Weights of a small image captioner.
Model: 48-pixel images, decoder layers 6, decoder activation gelu.
Training: adamw at rate 0.00099, 12200 steps, batches of 64.
Data: 203450 training examples, 3.8 epochs.
Rows from block 3 of the image encoder of a small image captioner, named by matrix and row number. Rows with one number belong to one neuron. Each number is 500 + 40 x the weight over its row's rms, rounded and kept within 0 to 999. All counts start at 0. Numbers have three digits each. After the name is the row's rms in percent of the matrix's.
After each neuron's rows are labels from the 100 images, of 14976, where the neuron reaches its highest value: "patch colour" is the nearest of a few named colours to the mean colour under the peak. Only what is clearly more common there than usual is listed. The data: regions of photos with short descriptions (Visual Genome). In brackets: how many of the 100, against the usual share in percent.
# fc1: MLP up (encoder.blocks.3.mlp.fc1.weight, 512x128), inputs 0-127
# fc2: MLP down (encoder.blocks.3.mlp.fc2.weight, 128x512, transposed), outputs 0-127

fc1.416 085:457510484454507493468515495483480483524517493492524472463486452464507514633489461473533555519495533539497518505496550499542522513488523522480486508483472500462365492510504511497594486551498497429492504520485429498482438476494516451490477504483466497497524447457518497505451491536473498516479524552514456535493485536495459378487542561491494515513528535445650487542419518450463538489640
fc2.416 089:477505524507508516513521510516519458589509486510507504522526512506513544513512449515513500512608520515412637339514512519517505512514509489516546552409513605495497515503510447510573406500508514448520513511534451508510543501516501515505508505517514506408354508485439512511490505494517508513522494528524504507515502541487434514435508511520505502509572504515509515513518603521508510505518
patch colour: orange (74 vs 1.6)

fc1.256 109:559515514519544499523476527551531508510519500479500555503521513480494494456491534444458454460457459524516476512501453497501398456483478484543447438544519492584524561570467513494466528442490518529474517454502559531508560547488389536450564511582571494549461511550464487444548477484529435550566423450481545475484518417509557513574479473532491499534414500535470509470525471547535470492462
fc2.256 101:481466488476462459494473460496470478423491475450485455482484494465461557541464482481480484454469481451541472588470481535495505471498465482488467503520468429396436454503459529495529518561475495495457449492461469495483342490464487467445478465465473453525609495465581489463451479484495437459445571466476461524492466546471436466493490497456457459474489465495572460498462464453453461502477
patch colour: purple (42 vs 0.1); blue (31 vs 0.8)

fc1.11 062:520458571496542562507483559565554547512447564479518541426546486512436493472479502502433471432537449506492530455460456428486464464535493464510481458496553527560529582503485437494505511490564554455469516497564487514555550459484476538473520499478482462485424472510468475504573429458494453489471456460432519472487524455466520525523444512552450540569496555501472431494502531554585520465466
fc2.11 078:453519506508532491466502502474509390558569504469478458521485480552493534491486473539520530469512491457489566429520479586514509522458530479471501550402480558440514481517536522483500413595481519518494504492479502501505404473527518532471477535489481490497455487435534477492447521477499426497465606556514475512499505575495356488410491485466542564518560505497483487485478558498511517519488
patch colour: blue (85 vs 0.8)

fc1.136 085:554505543518559509513454508565560510561491548508507540482550502472468421464487515458448464434493436513453507459495464461503421474511477487519470450524525534579526564540477487523468507451505552517464512495529540552515555490479416528448556491553550484504434513561429473440573458465521430499529438431443537494486531409477541521570492494557501485544439506529469498487518504548536506472457
fc2.136 092:419500494525509484497540496512495426494535484474523446502507507516524539480514444519506500506514483462487510497512475604549504500524501509492492575415530499407479464513496544496491423598517514544503485504478503528502360530478471513486484500485469507497531548393560496529439494499529429472470597532497483528530449610453366481440499514473504512520544506509518493539479538493497496542497
patch colour: blue (69 vs 0.8)

fc1.414 068:515486524509553517482531543544536511554467509445554550487532505501472508540481528486482495472479474537505429500466460496584441457530437535467445435532532510594412508572481521462550503524513540484428581506498499529516530542507416503480526462519588455511494473504466493523569500530531442528527458482479497531460503485514537381575458531508468550549432542507580468493441497510496469473553
fc2.414 056:561416528462470497471495455519495454535468510479454604508523552462513654475515456470499495500540535513483576362458535482458499503482464485544496469463506556516464543505481461512546450407479499463504488504532462506505480464472512467498523459559472502457406485493457544494524484522468578539540468505504485462486527466527449488416568503553458467494510465493510492484486528526463459479554
patch colour: purple (39 vs 0.1); blue (25 vs 0.8)

fc1.503 097:518503519513513533513501549521544516503505487464583534486533533529475498529465557486467543485463458521527441524488469512594412492520486552509406433533522480544452472598461551493537520473524532515398539496468523511542543538493400498490508460550545428542510479525501501502525549581581510553533449523492476518431481470528534415553491507477497515539435530549546460452466479476494470482551
fc2.503 073:472525455524501483456476514466480477450519471516473428467466477505490763473491489479494471488488473472602511482515448506438459485455516491465481489464491484415488459478504461451551470466481455459474507463490467480474467479490474502539467505473465496507450469428473461492454475489465463460478477477484466451442464490473488475427426464501514525480490520473482484468485504463521507460464
patch colour: purple (45 vs 0.1)

fc1.311 083:537520540562503529539490517520543533504472530481510547456538565562467448491481551508480487458515461447478536462451414447518451461545449506454491477545550522591497544530464478534505511487524537494467505507540503561525526518487446572514549471545558479479461501559437521483608462487514459432468460421453519508494478500523545493620428488563479526558452524514496477517497501574565476485491
fc2.311 076:536480486528507485490517530476497475454543509536516445487497510485520577442518416490502455523513496530522524471519481547477481528532534525501515608406529453406566513443509519497463437520526497536507507507477512505490369543499439505527509501489478529520592503445571491504401513492501452518518611475496499457498493557477392513430489497458513533489566523498431499525510500429524497525486
patch colour: blue (54 vs 0.8)

fc1.407 073:494530558472574547520468528522558507560451539441532551450552514531445467520479542527461500444511454542466502488475463447536450449535438498484472453529535533570481554552497467490528510549547552469433581495550487557546531535489430536481520460510575447480465471493436490493592493507504458518492457453448513491482501491502518464576450521564482563579446556492517446520481511545545489473519
fc2.407 068:529434531465449495522406482514520520504449494500478572523521520473434565467471437468490520463550546533469616399461540431448497475487466452529525539427445520499509529500484520526500445422456491550464502505492495488504397443510535456495524473517532448472485437515531531437524509523468582528494526487533500503470550532544446510411537505519469457466562472507483493454515544521482486442522
patch colour: blue (69 vs 0.8)

fc1.68 100:511522520494513540506500514509541515498468492504601515474531540530473504542459540511468548483467463520528447519491473489592417525521508548505414443523504487536443470587443543469554514468528531496392560476467514512543543511492414467497480454515474420538506474509509498501539561577572511521497440541488476528433488458520531409539539523474500507544444534534556448463444484448471476481561
fc2.68 065:480486482514501493453486506471468469459503479484483443460480494496493806458500478512493506478512500470565492426492467516485457501463502520465466492430518476445477468474507447470577417491493488453481497483486446504495474503471459491516459499441480501475438487432476475510446474511491474469473475490490479488465483468493477460470460482485506509481488509498479484491452509453502489509490
patch colour: purple (42 vs 0.1); blue (25 vs 0.8)

fc1.510 102:451618521482515517552437391474531504512461535567476458470519589529479474493525493531475504450503471488478499510577512513511479534453547497513507466517425543503504451534398475447486519469508519495487504411547510566515534526443458516541427506474487495466459469480427505452518586536493510552502438491465533490500518459480531486514546485573564438567475526493496495530506513518412436493490
fc2.510 070:559470495492485490489441440509499471438493478501433491506493478510447606437479396501470494449510539492515569436483496490482462528446518467477502571452455462404537527477523534477495484485461500570483519476448511466477341455514472485507511486458506489510575492487565488477475543459468502478499587510518494528479515537494417490411466470443503489468550484472447491451474491452509487465508
patch colour: blue (27 vs 0.8)

fc1.27 108:557513512521544498523476523548529509514519499480499558501522510480493491460492532447457454460457458523514474510502454500503401458481477484541447437545515492589524559571467517499466529440491519528473516455502559531505560547485388534450562510581573491550460510551462489442544478484531434553570423454483545477485520415508556512575482471532494500534414501535470509471528471543533472495462
fc2.27 100:481464489476460460494471458492474481425494471444487462484486494464457555545464482476483482454470484452543472587470480537493505467500461478490470502519464426400434451506455530499528520555475489494454446488462469494486346489459489463444480463474472453527608494464577488462452478486492442456444566466478459522491464546468439466491488496462453452471487464495570462503462461455453459501474
patch colour: purple (42 vs 0.1); blue (31 vs 0.8)

fc1.202 087:460507482460504487470519505481475484520512494482523476469484458468510517634483472475535554519495532534497522504491539492546516504497509521472482507487482495465359496515506517501599487559495498435492508520473430499477434478497512459495484501484466501495525449453517499512462482539479497500475524551517454530491483538497465378496536559486468522508526530449659494540411514454477537490641
fc2.202 091:481507507512513516518526515518519458588506501514504499523508505511516539521512448513510499514605510505408639343511511520511502512512513492510550558407517605493490518500509452511569409511511508451519509509533446516511528505515493516505502507508503515402362513487445511513498515496510504510513508535518502505508503550497431514427513506521516509518581519506521515507518610526511513504504
patch colour: orange (68 vs 1.6)

fc1.253 106:500489499454517492444455497466493442544540548475484482476499477491499504512545448492520489495588510509439599378482531526503556483475481507494535572393495607453489514468497477499519392502502504476509503499533456553486476496457564513474534542509491511438441498431463481466441494477479469497489528478488527467512535552432428488440500496540477526530600504478511499540490623524525508489507
fc2.253 094:484510483502511483483490490487493564439486483519498455484473480513501548429487602520482489509399478491601379566506468495491497517471524489473433413575508438515532473519511528471401555501479481526502508483468582471477580488504520515487465516473488510581523486529485476515496460490475448453498437508486511529492474458486588488583462472489509500497384509478435488480497415480505510478483
patch colour: green (49 vs 0.8)

fc1.249 098:472503550536488543499486497435548476593543596533507456495560490501467409509527416517495503506571472484384519445510520518498543535464537492511532578395458553489501478459536481513512422551554556483477472559508479495539485511508566468545489534483514471443507526494465453499434504490504491524511547475417513524504533523414436493508511498497540480481594483504503469500491568459472507461504
fc2.249 079:523544539552522417444567550476492461462535438465503443433518496507422582545484571540497472452483499415578466534520442545537534519516518463458480440546504461434520441502538466475558549503510528423446499466525443497473512532452519492495513494471502440513501513452467472487449480443526482436410475493500431473514409498419510481497459483507520505485474503505491442532459477451514504545488
patch colour: green (64 vs 0.8)

fc1.229 088:457505481455506488468519504490478479520511497484525475476486456473509516628487468479538553520493530540495525501486538494548515507496508533468480512486483498462357490516509521496594487560493501443491513518476435497475424476498513458495483501482467499497522459451523496515468485536484496493469530547515454529488483540493463372486531560483468519500524522454665497535411515457480537485636
fc2.229 093:466498497518513522521535516521495450592508527510498499520502512515539537522526446516511510523602505502413637359510509532518491514507514514510558555411525606481493520495512450514558415530521503447518507512535449524510528507510485512496503506510505522402362509470443515526488514508514497514522509525501503506493505554512432510426520513521510506520580513503515527506511598523511501509514
patch colour: orange (65 vs 1.6)

fc1.456 090:559501537530559506517461513560550513551493542501497552481542505480473437462494509456451460432496447511464515466490449464494427462501469478519480453525534532587527566533472483519466511440504544510473513487534538555511560505472419535451564498567550493505432508563427478440573460462512432498534436436449547488491531414481550523571480488564489501550444510521468497494523501556542499479460
fc2.456 095:439498487518502478491521486503491426472535485469504434498497502506513546492493448510501495492502478451506487521504477598532505508511504488494479564429515477388478461513500543498502439598502502532490479498469493514497338514479475503483486496473463497511549526400583489519422508497517426469463606515492483524521451601468360478446488505461502510509536495495526479522475524468497489527491
patch colour: blue (62 vs 0.8)

fc1.504 085:461509481460509490468517509486476486520510496480526480469488452463509516636483471476535554517494530539497523502492537491549511500496508525476479507487484496471357496521508518501598485560494499437490507519476436498476437477497508459487488497489469497499524451457518497510461481538480498502479522547520456535490485532494463371493531560488477514509522529451662489536411517455479536488643
fc2.504 090:485512513506510507518529517522523461589507493510505509525512504508516542524504455510501491512609508509405633342512519516518506509517509484513547550411509601501484525506509448512567414498509507441518512505539447508511541509517504512512518507524508515399352516496438509506499511494509514529515494536525497503519506539497437515444516508526510504514573515505519515502517605535509512505506
patch colour: orange (62 vs 1.6); red (26 vs 0.8)

fc1.475 079:445573527537543522557503433426541516559456525550505495507539589475471443532505502516481538468506467531462438493598500508577468519495546544478490474520481524543445443548428499484520523535524543494452549454520493541526508575469450508550454476507585466469507505507435491493530573570527563548539469480467514528470523493492504413554521522542538554550484501521556481503467519495436442469538
fc2.475 060:514542500490527481459467460507537496550502446522475491521492455529487617441469455520482482504564510502472604386520523485436503520468525437486532512434458542537519543496526461474537421431427481488549524463511473429474491436547537513536528537513527509426417441504427469477517443479438577521541499534539458492490502507507454517442509464498520516510542493493448506446533542531520542450496
patch colour: blue (47 vs 0.8)

fc1.215 098:449501542484518534491482482447513483565475598503506474459520490494463459530514414523503518493587502516395533419516531494488551501507498489467533572384491565486492486453506455510539423553550528440494526512533426518518477491492586475510475498471479487427494483476479453494481498500466511479469540487439495502515531544423410493480518522516512517512623516460514459538484594474482521478521
fc2.215 081:516484457469463493488474477482439555379496518470461464478450494467484637527487567461473492473430467493656483550465483468451456498446500492490484460595464454440444502484485490477515566480468472452477471478456477474476475459481470448477494462466468475540532463502497482469486474498465472495495445447444482473447517482520579475501474474481474489465434472474535492465471438477474458474477
patch colour: green (50 vs 0.8)

fc1.26 109:479503542512517527505486514461561492592498587517519522500579504509459382519504424503484495477568452520355501438496499505551528513507506540475520577408499550538471485462508497519529433524529579496467511521505464505541456484512563488495499498514506463429497543524472434502510507484529518492500545479427514519463549535430430463497505513499504494475588472530536490478471569480495523423515
fc2.26 138:511424538446443470532533469521517554427440456434512573512546518439457536500458544441500476470498510473541518471451534463527557413551412469529465437529469487502497471522420499543519525462493525505479428519513493522512520524454535448433534440550501458545495527525549527447512493481511527525445448518517451486553462463444547487499565538523427431484475440507509475527488504555427451524501
patch colour: green (74 vs 0.8)

fc1.287 083:459508481459509489469515511483479486520513495485523474467487449463509516636486470473533554517496532541498518504496543491544517505495516522479483505485478497464360496516507511498600486553497498432494508517482432498480439483496512456484484500487469496496526452457516499508458482538476500510481523547516455534492487530495463374492539559488485516515522534448659488540413517454467538487642
fc2.287 089:484505525508507509503524514518527458586510484514512506525527514505511541516507458510508499510602523518409628339510524514517509507513510480523542552413511601501492521506510446513571412490504516446515512509537449509509542504513507514509524508524514509405343513491435517505491505502514516522522492533527503508523501538490441516439512518525509505517572507511511512512519602533506512509516
patch colour: orange (68 vs 1.6)

fc1.477 083:443543499482535503489471488460487482544526510495518474437498445453493496624505460508522549498512529549479524500551563484549527503464533516517502508478457510493386491504500483468594489556514507424484491495518421522487468505474520453473491499488491490468517448460479489476445492536469508535508512533502482531496504506486465382502550561529560475539525543445629468549416526468466521485626
fc2.477 097:536493550461471491505454480535588524548459424514530547550549503476454543479443502472501457501566538555444542365492548454491560473532471446541497498463465547581504525531467468518535459410467518476542502516517476477514560500546558492535550497543495493445396528569459534450535492483477563557503454550585473523569495505474486525502525517522481494502510477511490496510543549542487506479517
patch colour: orange (49 vs 1.6)

fc1.192 078:548494552518542514509469511571568513562474555505516540483562496488459414467473522474447473439507433493439520445475456451511420483527459488508471458519534538581518561539478487534473506464513560512454505517528529544525550468490418520450553474540544479490442519559433480465586451470528438477507446425432523516480515432482534517582489501556491489548449506535473493486511508547540523466465
fc2.192 095:425515483538528494492560510497497429508545498483521447509503507522538532457527436521512502518519487463482525471523477599546499505519509520493502583403543516425509474500501541500473415595526525552514487514485515528506385538495461526491485512499473523495498549400543496539435498498538428488487590541493491513522455595457373493426496515478517534528555509514487501545490547506502510552503
patch colour: blue (77 vs 0.8)

fc1.114 084:440514486452519488468507499497486467538511501487534473483500450480504503611495453498535540513498524546487521488490552501568512504482510550473478513481473514468356481525503523480583472564491513459480518511475440506476415472493505455489487503478469490486510470450508487515471496528499493497476527525507466531474494543485453363478523564483482494494518504467665498527396530460477530471623
fc2.114 087:480488483509504521515528513528474458608508549504488524506489518508554538540544469508499518522595494503416621377494509540508481518495511524522568527436524612496490515500511435517540433520526498432511505507557448524505550505495478499489507501521503529392350497484409522526492506529501505515530491496479515510473514544528447509447527515553503496509565511494518525497509585533505501512509
patch colour: orange (25 vs 1.6)

fc1.432 087:543481520508549513464523549548535519536491501439566548483530500493477506525468552479472495473473467522509435507457449487597425460529448528487430435536533498578421530580493530477531513501509532503411548502487519520513542528513407509456539459537592449523502471513475499512549477534542446527523458467483495533456493454523539383575468504507470517553438545516564474482454486515511479483543
fc2.432 060:560408494427464494505492415478483441487448484443493591492489504457495708474489454483478508505529474500518583388455518453516477464511444507501481468468483521517464506490465464508578450459497508463493456506499445505487445497463474462431511457520496478468433507511480499488533497502503532504496465483480504473515501470489455491408542502508445451484497440501491487501479511536447459501506
patch colour: purple (44 vs 0.1); blue (26 vs 0.8)

fc1.493 110:496507478508473486480515526445459472531551484524470447469466472507518484561536463550549541524577551491459567478503525510479579559538543493499564563479509515472478526440531429554530479562500472421541491553568404529474452467491582484482492486472451534406523469489483532504461471495434511471464569537533473530545480551517457497515533504558507523533577537436531501582494525513508572528546
fc2.493 121:535533511535546540487497538500534474574524520565519534511511516545532469468544499532532526531527529536464559403542516520491472551490556523506541522466531582569571539482557483490436476441532508514532557507535529508533606509541487536570514539521525538488369506512418509532534531531506535505549459523542524485488537459545521549465487496531558564530526547524430539509538550539555550501529
patch colour: yellow (50 vs 0.5)

fc1.38 086:454513482453511486467517499480480477524512499484526471476489457472506514625490464482536553518497530542495521497487545497555512507488508537473479507482476504466356489519504521491596481562491503449489512518476437499475424474493509459491489503483469496492519458453514492517463486535488494499473524541513457533483486539489461368486526563485476510503520519457663496536403522455478533482634
fc2.38 090:483498498516511523528526515515497458595504531511497510515503509515540538529531453514510511520605498503410638362512512530511493512504514504517562549417522607492491521498510444514554418516518503442517504508546446519510535505509486513499503503518501522391363507486430521516496519520501502518520499515501509500488510551515434514437519514533512506517576517496520522503518601535510510509513
patch colour: orange (66 vs 1.6)

fc1.179 065:487495589546488616507477511497583513547499588531506474501558519540446457467522450537459481486505446492474443517489503507472517555464539464540521498464452517513544482462542465472472492527614531496493507544527528488612546543538538499582477553502507437518502504521506492516475506472488494566508504463397538544499542486441498535487492493495582460498557533516462404468520509492429474498465
fc2.179 123:512576545572553489472546578507526408576557474544548457458546527538472534522540490557536524487558535494454524469550486556543522542518551513494523527435531547487561476496566435497538437494514544440488553495560442522520522547480498533578523541487527494431453525468404505533478521517546547461466493510531504477535499525471446510491471513536544557500536539538458481544496547477564546538518
patch colour: cyan (74 vs 1.1)

fc1.13 055:450542528489556526512523483491529497595486537510534486476533482475467462596493472515499530480514490558454458488544549489583498501483523543493487482498466526537379478532479499477582485551534542455449532507509448521514471516491476459509474492475539461463511472488462478526502516526501480540527491514470491558472522491475489358539528566509551494531485537478630459523405532471446491460604
fc2.13 078:515456558458457526504501509550509498571461510491497575512557547457510550500497496473502521502551535532458538386455565462498546504537473502561518467472467581570486536521477447544537468434518504454504485535558469524520553493481545466492551468569541494439383491541426565482539489538506578555551453526515512499519543456539490505487555538578464464476511467513506505512507549537468468487552
patch colour: black (83 vs 13.3)

fc1.195 060:462547529488558530487514493466521501565484531487537491467529494482466470606478490527494537480519495566461468488543522466584488483500495530474491482499472511546380482521497485459589494572538535441447557491517447520518484519497471466490480471470553460460516469461457482510509499541493503506497499501475491546480511480486485360542506551530545517545490542467628450533402519480476490470612
fc2.195 081:523500560451488487491487480541560504568474447508521570516553495478461557481464492502488479502558547558457534390489549445518555498551473469524514467479472562623494506525488456518524481466500538468532508511539470461504543522525562487492575504557571501438401544572435521474550477498475608548530461532563514521583515456500489530496541505550478490506505470513495492515526536560471511501509
patch colour: black (99 vs 13.3)

fc1.81 091:536518539571508524534498522522541528502478533482506546457537554555467454491484543498478488455522464443475543453453410448517455454546450502466501476543555527607500552526469472542498507491520531498477494501543508561524531516486449568498551464542553485477456502568432521482606465488505450446479455429457522500498478495519546496621432487568480526559451527511495484518500501571574489489488
fc2.81 090:521482472528506478476498515470497475449543509512503449487494509483527570437504422483497454514503481517534510481512476556486483516519517516494513596411529444399565495437512517495467451530522490539508504506475515495487375533506440504517501497484468530528591506433582487496402527479501445501508619475494491460499480556484383508429486498442514527490568510495433487518505500431519492526473
patch colour: blue (53 vs 0.8)

fc1.250 066:461573561521529541565465447505570512538434561522515509473562582568447453486484517554454505446521434487454496468509454478525441503519476504458478465520497543563504488545425476477497507525534558502450549449544513550542534548476435533566455470492552463469460496512433490489607545516522502491467452418428523507477514502488514491577474510562527535563463515520494472505498520533489453459482
fc2.250 065:512518495551548507469469515460508487532569503530505469508495505551471538456545402564481545499542565540461602426522450523487439575429574511483542582397528512459537491465564516477476438505494551546483542495487502456525411501529464538492519539487503507481512503479510482510442481501473509506502580482511524505479547530486412517400441475488557533501572518526458497493506531484523553516505
patch colour: blue (87 vs 0.8)

fc1.17 096:522503519516514531511504550527544515505505486464579540490532529527475501529467560481467538481459457522525438522487469515597409485518484553511407432533522480547450475598468550493534517469518528516401537498468525508543544541498399501486513462552550431544509481528502502502529543576582511558535450521491481517433486469529534415554491504479498513540435530550545462452466477481495470482549
fc2.17 075:476527464526504487458474518473484478451521475523487429462469476506490755481494494476492463487494466472608516493523448501441456482460515480463485492468485487417487455474500456451551471463490455449478510463498462481480466472488471506544466508483468497499451460433469469489466475486461457456487478483491463441443459488471491484418430464508520530488501526465481490471494498457526518460461
patch colour: purple (45 vs 0.1); blue (25 vs 0.8)

fc1.308 076:536490527503550518471526549553535511539480505442554549487532506501472512529481538491477491472475467528513429507459450499595437460528444532474437434538527502588417517575480526462541507506510535496419570502495509529514537541509414507462531462527579448517492468506465501519562492529534439529525452483482500527461501468524547382581461516510471540547427545512571474487450489515491473481544
fc2.308 058:577397503437455502500489455495486450497457519462461605506510547445511679474513456452514501505533514505502570382456525475474479481491456495535481474466494532495464533495474474511563452403487484461498472508514464520497450464472478464464504452548457498461433467500483526494529504529492543530523464488494482458480537471532445505407560501527454469489498462496502491486500515511463449475545
patch colour: purple (42 vs 0.1); blue (27 vs 0.8)

fc1.1 087:451511484457510488468513488481477480520510498488527471467487450469507517629489463481539555513497533538497517497487546498550515509486514527475483506483474503465364486515503516495595481566493500440488501518481433503475434475495510452488490501481462494497518451455514497509458491536481494507477521551514454532489483540490463379489540565489481516510523528450655491543410520450474538483637
fc2.1 082:494503508507507520530518511514512471599493501506501510527510505505518543521507451501515501503607507496401637342510509517509497507510513486510551557410504606488483521506498450520567415500515496450517505508535447515513537493519497505496499497512498516396358504498435516506500512504505503514512494534520493514499506561498433512436508510524508501514570508505521518504520606520504507503511
patch colour: orange (69 vs 1.6)

fc1.309 088:461509480456502488471517500480476482515512495485518474470488459466508515636484470475536558521493532536499522505491540493545514505495508526470484509487483493462361493513504515501595487560494498435494505517476429498476433478497514461494481503482464499496525452448517498512464484539477499502474525552517450528491483536493462376491534558487469523506526529452659493538414516455480536487642
fc2.309 093:480505505512515515515529517518514458586510504513503495521503509515523538521516442513511503522606507506411642349511509522509495512506519493509552560403517603487489515500509452509568410516514509451521511509535446514507523503517495513500496510509501514402364513483447511513496517502509500508514510530516500506505500553502430517426509508519514508520586518503519518504512611521515510505508
patch colour: orange (71 vs 1.6)

fc1.366 073:505517556480572542511488538522551509562454535438538561455550506523448471522475544521463495448512460540467503487464459442539451445541431501482471457530544533576476559550512471498529508553543551469439578510548490551543530529505432530475529458514586451483467475497443488503594481503500451515490463453454511499483500490504516466579441523556469571575448553491522449517480509548553498475518
fc2.366 065:530433523467457503522411490512517516504450492509473562523520513471452573453486443461496513465545543534471626394461531427447485470477469464526526537426451533496513534496480520524494440422459482557469502498497502490505400446508529460497522478517542456470476436510517536447519500522469586529512518493526497492463545528541448510391543502523476460470560480495467493452512544528487483437520
patch colour: blue (69 vs 0.8)

fc1.240 059:483528588541481619520476504476580516537487584518514463486561537557433447482515449558466484484519446461475463501498477493480516539460540472542525502486453522529532494468527452459490484518619536484484486509537513505614532567537528526581469550484496436507493505519503498509501509473487497535487497463406535541499531489456503525518471497506600426500540531516472406477511515522436464486473
fc2.240 096:535552551554544503501543575508535422578553480533539465483550533533487527512553461545552519496567540502444536463548496562533527540528552523508529560412530546479562479483547432515530417490509547447486537511561445526536507556486481519565518524491538499425455542489402509521483531528553558485476507509543490484528506531469432515491485513537535546502547537544451508552504553483554532539518
patch colour: cyan (74 vs 1.1)